A small image flow-matching model, trained from scratch.
Data: 203450 training examples, 16.7 epochs.
Rows from block 5, named by matrix and row number. Each number is 500 + 40 x the weight over its row's rms, rounded and kept within 0 to 999. All counts start at 0. Numbers have three digits each. After the name is the row's rms in percent of the matrix's.
# short0: shortcut pointwise conv (model.decb.0.0.short.0.weight, 192x384x1x1, standardized in use), inputs 0-63
short0.0 065:508525473508507363508485508489508526508508508521508510508343509507472492511508508508508509696508507508508543508559508523508508508508688508508508507508506507508431508507488508508508508508508508
short0.1 069:496550520496495376496527496538496497496495496487496497496366496495502443499496496496496496627496496496496605496518496501496496496496612496496496495496500496496340496496499496496496496496496496
short0.2 061:507543476507505340507487507500507524507505506521507505505313507504454468511508507507508508702507508506508539508561507529507507507507617507508507506507483506507413507506469507506507507507507507
short0.3 066:492548518492491370492529492535492491492491492481492493492362492491493446494492492492492492621491492492492598492514492496492492492492598492492492491492495492492338492492491492492492492492491492
short0.4 067:499562487499500295499513499522499488499499499476499500499262499498449442502499499499499499670500499499499539499547499513499499499499611499499499500499466499499396499500457499499499499499499499
short0.5 062:502558493502505310502514502513502503502500503491502503501287503500451449506502502502503502661503503502502542503550502515502502502502629503502503503502474504502440502503461502502502502502502503
short0.6 061:507523448507507365507478507480507524507507507518507508508342507507477505511507507507507507711507507507507549507553507521507507507507694507507507507507490507507433507506476507507507507507507507
short0.7 075:492536579492493494492588492567492329492493492340492490493488492493355474479492492492492492422492492492493436492382492438492492492492361492492492492492363491492490492491370491492492492492492492
short0.8 061:509525452509508367509466508470508521508508515513509509508343508507492502510509508509509509699509508508509569509550509520508509508510692509509511511509506508509417508510492509508509509511509509
short0.9 049:487498492490474494491495489484499487488491484485492479493493466488493510501458569574582577498578579517581503479493587499591577573441498582576566489490489485486488476508491489481487490485491487
short0.10 067:498569495497498286497516497519497477497497498469497493497254498496451431500497497497498498670498498498498542498541497506498498497497613498498498498497465498497445497498452497497497497497497497
short0.11 067:506527460506504359506470506479506520506504505504506506505343506504473488507506506506506506711506506506506530506561506521505506506506642506506506502506476503506453506505462505506506506506506506
short0.12 105:462493489461469501466486478487534501460529533504504522468501531451483499552541547522535546500537509534548501543489544521549536524505498538539539453511491484466491451514491462499490475499497507
short0.13 071:505504507505538494517503519490510492498545543491522538524495528478483488551531536517525530489537521532529485530502532527537503526448498528525539534525507537534487461542511539523498512537520539
short0.14 072:527495498463463500478498511504512489531547513488468541511504540468497507548454551550550553503466453454543503473504460523551459544454499551552555545496512550530497451552514456476472501532493521
short0.15 068:517503511508541505507510508512493498508529550499520488515506486526508489544463492444449449493535445541450493467509455530499449448447491450444533540498511553483501553552513553520508497490501480
short0.16 079:480501505482484496493500458498518494463509461497487484479495466488499501493458456542544545498477452454452492485506452511456448541540498527539527507505503542469511544553503545508506507484503481
short0.17 066:502500492529547504572502561501518526536569558521509507536504503558502494521527530458461464500528459452463499458505460506461462530458494461524529540599504545578501478538500472572496572599578597
short0.18 101:485517510505508499500502459516480486461545526492526512480502486526500473507462466539473547494473543479501493486497539502507540459491499537473465538522488537517497544545493558534529522512517517
short0.19 078:484499498541545504552498485503506497466565562499560509492506499530505497480466465532465535497471459445508496456493516477461531486452499491461458539566494543561506549539492542570558560570561549
short0.20 060:493497500486456498493494445494484488457559549485521529489499535475501487535476528520453538495529536488464491537498543513493530460507491483483513544513494468493497500545499556494515506487516498
short0.21 062:474498516478488499493506494509482501468579560509506535511495549459502498539462514463538542492502448442450499447495449519541454474449485464453528560514506557538500481565507559518484502539504505
short0.22 093:520500514527540501522521504511505493515534537491532544526501514526493498538529534448452456495537453537530496534502464518535452453458504527449460461517501460487503528498500459522536522500520499
short0.23 237:492516507489493495487511489509490505490493492508486491495496492499475491465490489495493494445489495479484419492481487478484491493493456492492484493492485495491507487486483494494491493493492493
short0.24 036:476504494427453487429495430500513506449442527502431504481498526443515498561542549475546547495547539554534498547524531559547546520544495548536546450426499451439496443459501457441435429432425497
short0.25 069:498448397499498467499393499404499578499499498562499499499474498498615569499499499499499499753498499499499600499575499521499499499499766499499499496498563497499506499497563498499499499499498499
short0.26 068:483754591482483487482561483627482456483483483433482481483485479483469138455483483481482483517482482482483516482439481419482482483482515482482483482483452482482463482482463482483483483480483483
short0.27 163:469459457467452510466465463451456503470446457495467450442512469441539553595474483473532472505534525538529499520568476637535471473529505474473534466456506473457525459476504476449468452452457457
short0.28 068:496438404496496481496395496397496587496497496574496497497483496497614581497496496496496496713496496496496638496569496512496496496496720496496496494496563495496506496496559496496496496496496496
short0.29 068:495443403495495479495395495394495577495496495568495497496485495496612577496495495495495495713495495495495651495565495511495495495495724495495495494495561494495508495495559495495495495495495495
short0.30 036:462518488486454499481490466496527514470460476510468454483501459448502486543466477550466476511549549546545502539509548515543549471467513547471480489507510510498507506527506533506507507511500511
short0.31 069:495439401495494486495396495403495588495496495574495495495481494495615582496495495495494495714494494495495630495564495509495495495494713495494495493495569494495499495494568494495495495495495495
short0.32 068:496441403496496479496395496400496580496497497568496497497482496497619578497497496497497497717496497496496629496570497515497497497497724497497496495496569495496506496495564496496497496496496496
short0.33 164:462498516517523484517514519510455488518518518494518524521496543516491487576517520517520520499545523548518504522683520600521520519515507524519525528519572525519493518524530522520517519519458519
short0.34 058:534504515510535510451511469499498498528452456500448518525511522532493493568495540536471541506540538548541512538493541562471539539473510539539541486470502530519502458474502537445447495508432511
short0.35 112:506508505445423500444506434504488492486436427492439503480501491426504491550444544532539537500550536553540501550507544517550438536442505537532552473473502492460506431480500543461449478476473473
short0.36 058:497457481497498629497479497468497512497498497508497496498650497499517547498496497496496496374497496497496416496471496493497496496496387496496497498497504498497682497498507497497497497497497497
short0.37 058:487449460487486629487461486451487523487487487523487487487660487487518559483488487487487487438487487487487447487456487478486487487488432487487487485487492486487700487486492487488487488487488487
short0.38 050:508501490492496500496490499490494505512501506507493525487501526494492502464516474458451454503465453454462501471492477479461461461459497532465456469502499477504493505461493492503504501505500506
short0.39 061:497453458497496629498462497453497531497497496532497497497640497494503567498497497497496497392496497497494400497477496498496496496497394497497497496497514497497679498497513498497498496496497497
short0.40 056:494454478494495625494475494464494495494496495498494494495656494496520544492494494494494494387494494494494432494461494486494494494494400494494494495494491495494679494495494494494494494494494494
short0.41 099:510488457510510505510446510469510611510509510602510509509508510508785508539510510510510510492510510510509490510639510584510510510510503510510510510510647510510513510510645510510510510510510510
short0.42 057:497458482497498627497480497471497504497498498509497498498654497499514546496497497497496497366497496497497414496471497493496496497497374496496497498497503497497674497497503497497497497497497497
short0.43 337:544498499456429502457497456499445505544450462505457529542501540425499507484459456461459459502450464446458501453497456491453462459460502460460448452543502453542499455449501454452544544543543544
short0.44 058:495455485495496628495482495473495500495496496503495496496656495497518539492494495495495495387495495495494431495462495488495495495495392495495495496495493496495675495496494495495495495495495495
short0.45 060:501467492501502629501487501475502494501502502499502499502653501502508546500501501501501501363501501501501423501470502495501501502501385501501501502501497502501674502502499502502502501501501501
short0.46 069:504486515504505615504518504508504504504505505510504502505622504505494511503504504504504504338504504504504392504465504493504504504504362504504504505504500505504622504505501505504504504504504504
short0.47 057:494444459493493644493463494456493525494493492530493490494671495494533556493493493492492493429493492494492453493467492490492493493493427492492493492493504492493726493493507493493493493493493493
short0.48 195:517472487517508502517484518478516502517511514502516511508500514504504529510519518520517518479519520517516485519508518508516523520520478520521516510515495510514535516509498511514516515516514517
short0.49 226:462506512529541500532513532509550485473548541478533478492498462553494499388534534464463466498524466460464500533489463473533465533463495535466532526539488528538509536526489460544531542542539538
short0.50 069:447480473534521505550490546485586507451560554498549530462495480468493517455542542462538534507531464457526498530458529393537462533466505536477532489564484462559497470529488458562521566566564562
short0.51 202:483480477469463506469485465482468506531457463507468464458508477456499525533474476469469469497541471541473492540516471531479469469470495472470539462466495465466519464479490529463466466465466466
short0.52 044:551512502473487505472497532505458510518517529514515494518509548465506487541500536497452486496531468487498498510510469521519467496463502534484529508476496468511509459513497514485495492503507513
short0.53 100:495531498494494437494499495506495579495494495575494482494439495493506484506496495496496496605494496495495563495528496508495496496497578496496495495494562494495401494494545494495495495495494495
short0.54 141:460478477548471518547482548478480498463550465497549458463519451466502527462544545544465544489549463549464485465519463536466545544545493465544548482555494464473526549547489547470548480475554471
short0.55 087:494516500484511500515497496497529490479533498485505476489500511522504494526533557536544552499546486545501501554501490504543514535484506537543555500492499462503503454505500471486474475492508505
short0.56 122:524475471474547519540476474464497493473542542492543441474520451538501537522468471468528533490471527470528484469521528531530528466525494532468471543549490542547531542542487541546543549550547549
short0.57 038:465506496523547503560497519502517505454579558506565545488497530482499486521507538516454527498537444440452504448505462514528452516443497519451519551575490538563509472547490545543503511571570567
short0.58 077:509505492523544493525506533503527508509540536503525482516492517542499500505498493490487487509494488496490503487511489508491488489491505487491500538520493537542521539532489531538523519528520526
short0.59 106:464474475464462530534480459473553489459545545488547454460532454460505535538540544461544543485547468544540482537515541529545461462462491542462546543554486462468535464546483545469549533490552497
short0.60 068:546501494521528490493492554491478497526518507494519520522490537501508513521474494494544526499480449490441492454501452512471452468451502516456546552485497534537491524558496556520478485494486494
short0.61 083:489493503519534501524502486510481503508525525506506520519501491523505490516456456433438438499487448468503501472499521508444441447434496446447468541519504566520493501559504556530496515532510510
short0.62 072:506505497505527501511495500495501488494519528486508478501498465518504509534485484430438437501509436525440497521498448514503435447439500442439516534503506543511495509556510536516495503513505504
short0.63 071:460512514476552506512504485504479499451573518497501477481506475530502494555465536495447454497544445457535506486503542518473527505443495531452534525533512560529503481555514540559490526567523546
short0.64 074:529511501480524495489492527503506506515578508506502532502495508486510496516461543444540544493535449503447503500493453504551445540457493539446544534498520528497486481549525544510495496501499504
short0.65 119:491491504526545490516503509495517484506528504483526482502488459531499517504458460526452475495508525462522499449504528506516466477498503462469461535524507541519498550548510556525522521509518503
short0.66 258:495505507496500493497508495502495498495502498498497500500495497501489497481498498502499500464498501491493469501492495487494500499503476500500493497499484496498514496489484495498498499497499497
short0.67 074:519495504486468508487506536503529507496535522501518477514508457455507496540478515452523463502534446485477503453504464525522458497441502458458492501522510515487495467522512538492506502501519498
short0.68 076:500506496503503491488500494505510497500522522505501509495491474474496504519514504448493463504537475506484494522501511510520456483451504481460483529497479516510507484550474542527502496522493501
short0.69 081:480501503500440502490501505497519500448510504497514502489498488436509505551455531456532462503552456517458507467498463529489455468454505457457544482520510521465493493539515554478504503484515473
short0.70 069:497499505512513492507510554505512500498543512498520513521494525483499494528514534477509542491538456512473490454497536512510448525473495486474515532519494494526498468556491539504480490513508496
short0.71 081:429501492556526496556490443490492505427548544499558443436494437463493502475527532518521536506536531512529499493509535517462526529516506523468480466572486465484506554537483545536553538495561476
short0.72 087:545504502472459510473500473499484504534482477505507487498507512472499506398544541549545545502470546454543505534488526440534548546546498547547459455531492452488501489449491453496552534496541529
short0.73 156:462501498542544506542498544501511512536539548514530478555505497553485509456537464543466463502461467452463496462502464481459468538469502466539454537550491536551501538452486456551546553554550552
short0.74 193:499487494500498508500492499492501499499500495497500524502505503498532504518502500499497497554498495502506599495499500507503500499497541498498501498498529503500477501504529502498497496498497498
short0.75 085:497509497468525502511494464500515498510527532494487513501501504525511499478501469497464466492463466456530499527492522479522466466465495466466461454523500503517494504457503454521539529523525528
short0.76 077:483491496469466495488497472502508496469485518500476479468499498451493496509539539520488503503522528478529495535508489500516540534468500532520491448508503459472503460460500457489524505506514510
short0.77 252:530501498470520498468499465496475499528450519498467497499498519444506499597464474462465462505528464533467505480518468570478461463463505464461514471517506533461496459527506520451530511472519506
short0.78 072:452500501470466495480505460498565481460480463475474487450496475459497511514477535546475537504536488481544501532497544499513543492482501542537505484496497497490518470535504473497482493489495487
short0.79 056:532505477480462489488475443479497498493482526497493492481490503470498498451481454533456460496445518422528492520488525447487517451467493485455438482513492504489491543468491479528578549519521528
short0.80 056:539500488467507485476489449490480500527488528497476484500486499486492522468491456549457460505450536435522496487492495468494530455462501478513441508515499534507497525481500476528557552537525541
short0.81 055:516492481506474493485489454489486498507464476500486491493491495491481521422503446548480464501450511425505498464489488443451526515536492463490440461510492486477498555431492465507582546502510504
short0.82 088:494497509497520496489503531503545505529523526509493518507494456484499508518463475467534457497458480450463487477485505488527466485470494478522471497517504544515510482521502522516485506531521527
short0.83 101:462501498537524509535503527501504505534472489509484433490507440477487514461460458465461461503454463450460501455502459482456466463462499463465451468537490532531502544449485518537542539531537527
short0.84 055:535506493469440510488498463497480493492510507491498472503509491513505494487455458448447453506451449460532503523504445498479448436451499515447450543506504508502506547494502513520542529494514529
short0.85 054:498675633497497343498638498691498454497501498455498499499331498496454253504497498498497498528498497497497544498485497487498496498498526497496498500498478498497326498498479497498497498498498498
short0.86 087:505585630505505535505568505573505284505506505295505543506538505507501398470506505505505505444505506505506471505344506423505505506506452506506505505527331505506494505504333505505505531527527516
short0.87 075:511612687510511521510707511712511355511511510363511511511515511512392361504511511511510511479510510511510485511443510484510511511511482510511511511511419510510525510510419510510510511511511511
short0.88 129:459559658502490551520595489577489440461540524410515570515540469492486449418462489466468465471489460460464497490300484376489461462462472489461489490540483489532503489489495489532526541540539538
short0.89 045:501515487505489483503481527487494506519497483502497530511479525503505487475530525545463547499525545497547504529493544481466548539545517546542492464504506457517479484458509465494503506509500510
short0.90 127:476545611519540522522566502570538369489542534344522559541518476545476456427503490482502482470492480474475484476307479389475478502479476475484484504541452502536480527502464502539531544543541539
short0.91 091:504594741503504537503694504714504448504503503424503548504524504505519414466504503503504503473503503503504505504365503417504503503504474503503504502504442502503516503503484503503503503504504504
short0.92 140:456543635533517545535596492592491464457551542452537559532533457527490447417481491470492492474491461457492502462290490374493491490458480462490491519546482491544512492491501491545539546547545545
short0.93 137:466551562532545512531558528560545438478544538440533460539512454547458460431500475474475478477475473475474478474341474389501477476492477477474478518544339500540490536499329500541540546545544543
short0.94 106:499429457499498637499456499453499504499499499503499499499655499498519576496499499499499499469499499499499480499506499506498499499499492499499499498499515498499680499498523498499499499499499499
short0.95 113:482536696482481539482721481645481485482482481481482484482526482482470469448482482482482482487482482482482499482364481414482481482482490481482482479482352480482518482480354480481482482482482482
short0.96 197:473516507531467502535511476511542500470524525500539478488500468486475494400522518541538540497471541466536490533490536454531538539540495538485468464531482464510513543461475468528542528513530518
short0.97 136:473514499484476511502506479501522506477520536514492437512510458509449515398487481526487489495474493465483476474491482466475527492487489488494468465527462485516526527462450468536529532529525525
short0.98 084:489493490536495497530487456491563495508480542499476499477498524481496505508542536557524514502530537488553506534493518506477550560520499471547496456518500474484492466463500468471513515521531489
short0.99 149:508511496523522510519504494511465511492539532524526437532508481540452507405492489496496496495489500469495480487496492436489500495494493500496476486533453481522519529474437484537530536530532529
short0.100 050:481515502506509500505508454511530499481466512493472459453500488525507491470477484544483455507485508469500508498496471488462510531483504460510475491493491528516505506488491483499518526529511515
short0.101 116:467578542483483513483546483553474516481485483531482439484509459486436471422483483482483483483483482482482470483438483379483482483483475482482483484483253484483526483483233483483483483483483483
short0.102 146:463512506521492513489512472517489520468494491534489448494508492499461497427489489489489489487489489489489475490329489387490488488489480489489491492530201491491535491489446477518491532533530527
short0.103 194:465505497511509508495501521506461518471534527527520480540507479537469504399521493521489495496468473458477483467498474485468519517483491474510462467530486462528512526459480462532528531529529528
short0.104 044:494493499499498492497503461478502500501486496506494475487488469472493521466512468544499458511477543449531505486492527478467536495465502478473442483524498515500501524434496467519559536515527517
short0.105 146:495512502494492488495501496506497506496493495506495508495482494494528485501496494494496496556492493494497566493491494495495494495494540494497493493492540494493440494497542496495494494493491493
short0.106 081:525506501556563500558503502508505498512577574499564499545504481575505475406539459463458462499455537448534499457484460395459461526464510459463454530595479537587503574456474538584575602594594593
short0.107 115:474513500529531502535511473503551497476547542497536446525500463545451513422522474533489481497473533462526475479477519372500530530490489484525467473545436477541523538465413473546540547546544543
short0.108 068:516289372515507598515358515299515525514499512523516506508597514503575790516516516516516516504517516515516484516541514545515516515517493516516516512515547512514595514514554512515515514515515513
short0.109 077:517304405518519604518391517325517492517517519466518517517598518519603764519519518519518519483518519517519495518521518544519519518519492518519519519518537518517561517517552518517517517517517517
short0.110 088:521309408522521567522408521342522491521521522488522525521562522524576770547523522523522523490522523521523492522538522573522523522523488522523521522522539524522542522522547522521522522522522522
short0.111 070:514300399513513620513400514344513498514514514471513513513617514514624747524514514514513514494514514514514494514547513563514514514514493514514514514514533515513574514515542514513514513513514513
short0.112 068:506289368506501609506351506294509542506507507545506502502609505504606769516508506507506507493507507505507488506533506531506507507507493507507507509506553507506608506507558506506506507506507506
short0.113 070:508281366509499585508341507277508526506502506527511497503580508503595798512511508510509510490511510509510474509536509544507511511509495510510508505507554506508576507506560506506511507507509507
short0.114 081:502444486502503582502490502478502473502503502477502498502578502503440547504500502502502502379502502502501340502497502505501502502500388502501502502502480502502613502502472502502502502502502502
short0.115 065:501266358502501596502349502287501537502500502537502503500583501500607790509501502502502502496502502502502473502549502551502501501502492501502502502502555503502578502503558502501502501501502501
short0.116 064:488286355488488571487342488296488566488488488583487483487573488488526758488488488488488488483488488488488473487492487503487488488488477488488488488488555488487614487488555487487488487487487487
short0.117 076:503630769503504480503778503657503464503504503459503501504477503505427413477504503503503504512503504503504513503412504429504503503504511504504503503503454503503464503503463503503503503503503503
short0.118 093:525328416526525564526419525361525491525525525456525522524562525526577745545527526526525526491526526525527492526550526566526526526526490526527526526525527525525542525525537525525526525525526525
short0.119 092:527319405526525568526412526366526511525524525502526471524557488525544754542527526526527527491527527526527485526554526569527527527526490527527527525527528525525551525525527525524526525525526525
short0.120 064:487570543488486278488546488566487486488487487493488487487230487485458400494487488487488488528488488488488522488501488495488487488487520488487487487488483487488197488488479487488487488488488488
short0.121 055:485596566485484296485570485597485469485483485470485485484250485483447370488486484486485486525486486485485525485493485487485484486485518485485485484485474484485179485484470485485485485485485485
short0.122 133:461509525539549515539523461526460474463537462471535572547519532547501455437459459457457457478500457461458488460488458379460457458459484457459461540543486468543510538466491472541538545542543541
short0.123 172:455505513475548510528517453521459490454459455488470462478513456541496478528453454477465453487455452456532493456498534515456452453482487453453457458536493536455523533459494455537466539518535460
short0.124 145:525472516529504518529538528530500461517524524453529467527520491532540483531531532477480532473532514535511483534490481516533527480512472533527533529511456482525530524503461526510510510510510510
short0.125 098:492505500540550492536502542502464500542538537499534514551495519464504478535518458453454502499532453460455500460511455525532453454453503455454536544546499543546497524545499541544464549549545547
short0.126 043:496515498481472496469496500503443504489484480503495486489497482456500483514495476449484488503506494502498504466511525515532449482459503509460482487500497468469500493499493516488500493470485475
short0.127 072:480493512504504900504526475516539440479504504412504540517571504505523496533504504494504504460504504504504486504330504434504486504484464504504504504527424504504543504504470504504504527526528525
short0.128 047:492622599493488314493601493633492451493494492457492493491284492490439335489494492493493494517493494492494530492492493489492494494493517494494492490492478491492148492491480492492492491493492492
short0.129 135:517476510529545526528507533499539480531529523475527607540527556542525487529516517476480479482517477496516496517493516510527476516477487484477532536535501534535515517534509530532489536537535536
short0.130 075:496542615496497500496576496606496432496498497438496494497496497499441458459497496496496496499496496496497494496369496423496496496496494496496496496496329495496499496495331496496496496496496496
short0.131 047:498633613498493332498611498650498447498497497454498500498305498498439321492499497498499498514498498498499535499486498491497498498498514498499498495497488496498127498497498496497498498498498498
short0.132 061:507576661507508529507679507651507372507508507386507508508523507508307434500507507507507507464507507507507470507414507465507507507507462507507507508507406508507498507507411507507507507507507507
short0.133 070:506555606506507532506606506600506420506506506430506510506526506507414428504506506506506506250506506506506415506428506485506506506506258506506506508506458507506503506506458506506506506506506506
short0.134 073:498563597498497559498592498561498420498497497429498500498546498497459447497498497498498497288498498498498423498427498481498497498498275497498498498498480498497485498498495497498498498497497498
short0.135 074:507564608507507528507617507617507430507507507442507510508526507507399420505507507507507507253507507507507440507427507478507507507507267507507507508507455508507500507507451507507507507507507507
short0.136 076:498569579498498525498576498585498502498498498526498498498509498499433434495498498498498498277498498498498259498440498478498498498498297498498498498498489498498518498498496498498498498498498498
short0.137 075:503561609503503535503615503614503422503503503433503506500530503504412411499503503503503503238503503503503438503420503472503502503503270503503503503503474504503491503504474503503503503503503503
short0.138 068:505571606505506532505610505612505432505505505449506505505533505506396417504505505505505505268506505505505401505437505501505505505505307505505505506505462506505498505505460505505505505505505505
short0.139 070:503565612502503532502617503618503416503502502432502504501529502503397410499502502502503502236503502503502426502421502478503502502502265502502503503502456503503497502503456502503503503502502503
short0.140 070:502569607502502535502614502616502425502502502446502505502528502503404417497502502502502502236502502502502437502414502479502502502502263502502502503502469502502493502502475502502502502502502502
short0.141 072:503560612503504541503616503610503410503502503420503506503529504502400425500503503503503503242503503503503442503421503472504503503503261503503503505503449505503501503505448503503503503503504503
short0.142 072:501565615501501536501626501622501423501500501437501504500527501501388415496501501501501501242501501501501449501417501466502501501501263501501501502501453501501496501501448501501501501501501501
short0.143 047:516417430515516739516425516403516548516516516549516516515791516517557627518516515516516516468516516516516475516508516521516516516516465516516516516516543516516654516516546516516516516516516516
short0.144 044:446502495448445493455506433493516503455432443504444481439494498432497511586524521467465464502529480519534497536517468567532466519461498466465516457464495457421506430461492455420463477442474447
short0.145 041:513501492499457491496488548486484502521495476503498514505491531465487518457551548554551551511471553460551501459488544466461555554555510548554459470504501464498490481457500465492504501501503507
short0.146 092:495506508457478502473507418510502489467459504494471540480502534459508505546497535462461462491486463522544498548495464513549462462460495465461472447487513466445497468461515455484512500484495485
short0.147 047:501503497463465504480495448500495503476489504500478491476504506473509494523527534522480534487523557489561491549499550496550545534527496537537485448506497448457501456448501450467523508483512504
short0.148 079:483753677483483499483570483547483458483484483429483483484497482484481458417476475483476483511483482483482510483443483380482475483483510483482483482483457483483475476483468483483483483483483481
short0.149 050:492512504472454506484506441500525503468459464499471501479508535450507514520521483460539458510519459488541511538507540507539544499458507462540473442497498450460507454439499444476500500488498490
short0.150 036:505508496509446498511494468482496499496467486503479510514498520530500494434442441550547444502444539436446500531486444447442446443550502446447445496522497530506492536445496458519526531517519520
short0.151 037:509497496487528501492497501482476495508475451496472499528501505471491512550466468461463462498504464518466497472506467529471464462462500465464473529502497542498496519537497534493504507504500497
short0.152 064:496434387496496471496384496393496586496496496570496496497475496496603586499495496495495495717496495496495637496557496507496495496495715495495496495496539496496510496496538496496496496496496496
short0.153 036:488505503460508499479507473508518504475501487505479511503500522490512499538500461456457459500463456478460497464503458503526456457456496455457457494505498525486513517532496478500514516504504502
short0.154 054:519509509498501499497507498497509487520492501487493539517495546509497508480516477480472481499517538511523504521478501479478535497539495494517486512496503491490500496487507515490509505487499488
short0.155 036:492506498424449497424507448491514496496436530495428444505497468441498524564458458537530538502455536470533501532523535546532537458534501537460531457427489456429501442457488458435517512429508425
short0.156 061:508376416508509689508416508384508521508509509517508509509735508510553659507508508508508508471508508508508438508514508516508508508508472508509508509508517509508689508508520508508508508508508508
short0.157 151:474523514523542489524512518507513487489533536486519469537491512543480504481463463463462463504462462462464499460504463500463463463461502462463465529530488529535497531525491524530532532535531534
short0.158 056:506373417506507698506417506383506513506507506511506506507744506507532667504506506506506506477506506506506459506509506512506506506506478506506506507506509506506725506506512506506506506506506506
short0.159 065:513431466513513726513485513448513370513513513364513514513641513514451603512513513513513513511513513513513497513462513514513513513513508513513513513513390513513574513513393513513513513513513513
short0.160 087:504570551506501416506581506569504446506503506414506478502424504501526421506506506508506508568506508506506573505518507497505509507505534509507504498503417500506505506502431503505506503504504505
short0.161 124:450541536466529488466535450542454482454465470489463436502488466485464465507454454453453452494460452467455489455503515512457451452501494449452456476504475542467488532537471460516532521496508480
short0.162 147:485521532492514510493541475536468474475529527467524473529507473519481477439486488482486487489492489477490491490477487398493481482484489484479489482535234486518511510488370489526531536532535533
short0.163 200:454516519459460501457524457529452510457460460516457514464500493460490480510461462460461459492464457463464496467499461487467459458462489460457464454467491455462505459461491456460463469466467464
short0.164 117:474552548497530496527547473544533437475537535412529486501495478534481456432487472471469470495472473468512497515446506389492469471471495473471471474546431503538492531469440476539543547546545546
short0.165 139:515523522463539504465522473523445480517542535483469506542504524491472482450460461459460458500461460458461495463499459490532460459459500459458460532518473532532499470533480466535532535536529538
short0.166 183:471514490472456478473505472493525505472459469495473425453483470450516514544472472472473472526472474473473513472618473579473473473472512473473473463469490468466502471471495470459473464463470467
short0.167 128:458494495538539514538494480494552471466545541454537463475514452548488530429507473510476474507469475463471500469336470397467478478475508472478468511547253508544504539505266514547542549548547546
short0.168 108:474841527475474492475512475558475499474476475497475473476490474476487492407474475475475475514475475474475509475479475382475475475475514475474474474475478475475488475475476475475475475475475475
short0.169 100:481551504476461492475517472535487498477472469519482434477490469465439464481541536473472470488472470525472462472480471462512472471476483472471470466494441466473494537467426470476519494483495485
short0.170 071:507589622507507482507628507622507449507507507460507504508480507508263429496507507506507507484507507507507452507400507456507507507507476507507507507507363506507506507506357507507507507507507507
short0.171 085:497584588497498502497608498594497468497499498476497453499500497500208476447497497497497497483497497497498471497416497407498497497497476497497497498498321498498502497497303498498497498498498498
short0.172 086:510512503504527502522506504507506496505524510495505518527503522530510484514510501522465461496514486467524500480499495501506503485488498462502464532516499490515504479510499478507496516516522514
short0.173 058:544498497479547498502500473507454499521544520502501478524499498509500498492467458462455541498450453425544497444494534487535543517455494460466445482524496542500496541521494524542535541533519531
short0.174 057:470511513515471499497507469497516498487473485500501510506500459497497497480494489466483465492495527505532495509495533495475483497546495485481472472504504463477503485456512481477514504483510489
short0.175 095:489601583488488494488603489591489482489508489486488454490490489491416433409489488488488488487487488488488477488424488357489488489488476488488488488489369488489514488488337489489488490489489489
short0.176 116:478560564514548501523576503571522453481552546469530448555500448556392464414476476476480479481476479470481465476440476366477480479476476481478473530541347531530496543523300530549534546541539533
short0.177 066:506589552507503277507560506574505485506500503490507498503229504493440405501506506506507506535507506506506503506499506490507507504506515505506507495506467496506354506509458505506506505506506506
short0.178 066:513601652513513481513675512650513429512513513446513511513474513514296420505513513513513513471513513513513438512437513474512513513513463513513513513512407512512501513512397512512512512512512512
short0.179 080:508429462508508642508464508450508489508512509481508510510650509513518590506509509508508509396508509508509400508491509503508509509509421509509508508508493508508694508508496508508508508508508508
short0.180 063:496623662495497489495683496701496428496497496448496499497487496497407350489495495495495495350495495496495349495416495464495495495495326495495496496495465496496486496496465496495496496496495496
short0.181 067:504613689504505489504706504703504398504506505424504503505489504506362366500504504504504504400504504504504409504416504462504504504504396504504504505504429505504485504505427504504504504504504504
short0.182 063:497619669497498494497689497707497421497498497446497499498495498498393346491497497497497497354497497497497360497410497461497497497497341497496497497497447497497481497497445497497497497497497497
short0.183 061:499621662501500486501677498695498429499499501446501494497481497500378352492501501500499501346500500499503376500424501465499500499500317500498499501498458499498492499499467501498498498498498498
short0.184 106:519471460518518521518467518463518516518519519508519555519494519521562530523519519519519519399519519519520411518450519499520519519519446519519518520518519519518486519519526519518519518518518518
short0.185 061:497610649496498494497663497678496424497498498442498495497489497500392365490496497496496496322496496497497377496419497466497496496496290496496497500496468497497505497497475497496497497496499496
short0.186 070:498612688498498481498705498690498362498498498392498501499486498498389369492497497497497497424497497498497440498387497435497497497497426497497498497498394497498481498498399498498498498498498498
short0.187 076:501638718500500475500753500748500401500500500426499509503477502501321342493499499499499499468499499501499472500452499466499498498499472499499500500500422500500469499499417499500500500500500500
short0.188 063:497615653496498497497665497684496429496498498449497495498495493498392360490496498496497496335496496497499363496418496468498496496496308496496496499499468499496508497497470498498497497496497496
short0.189 063:495626652494495488494672494697494430495495495448494493495485494495395351488494494494494494345494494494496359494416494461494494494494325494494495496494464495494486494495471494494494494494494494
short0.190 085:496588659496498489496677496668496364496496497392496498498492496497292392478497497497497497446496497496498447496405497439497497497496445497497496497496378497496497496497372497496496496496496496
short0.191 090:509495496496548498495500493506480504523479483504486505524499497551499491509447449448449448495456449482554495461498452502453449447448495450449463565490498566506502546565498559509480495500487497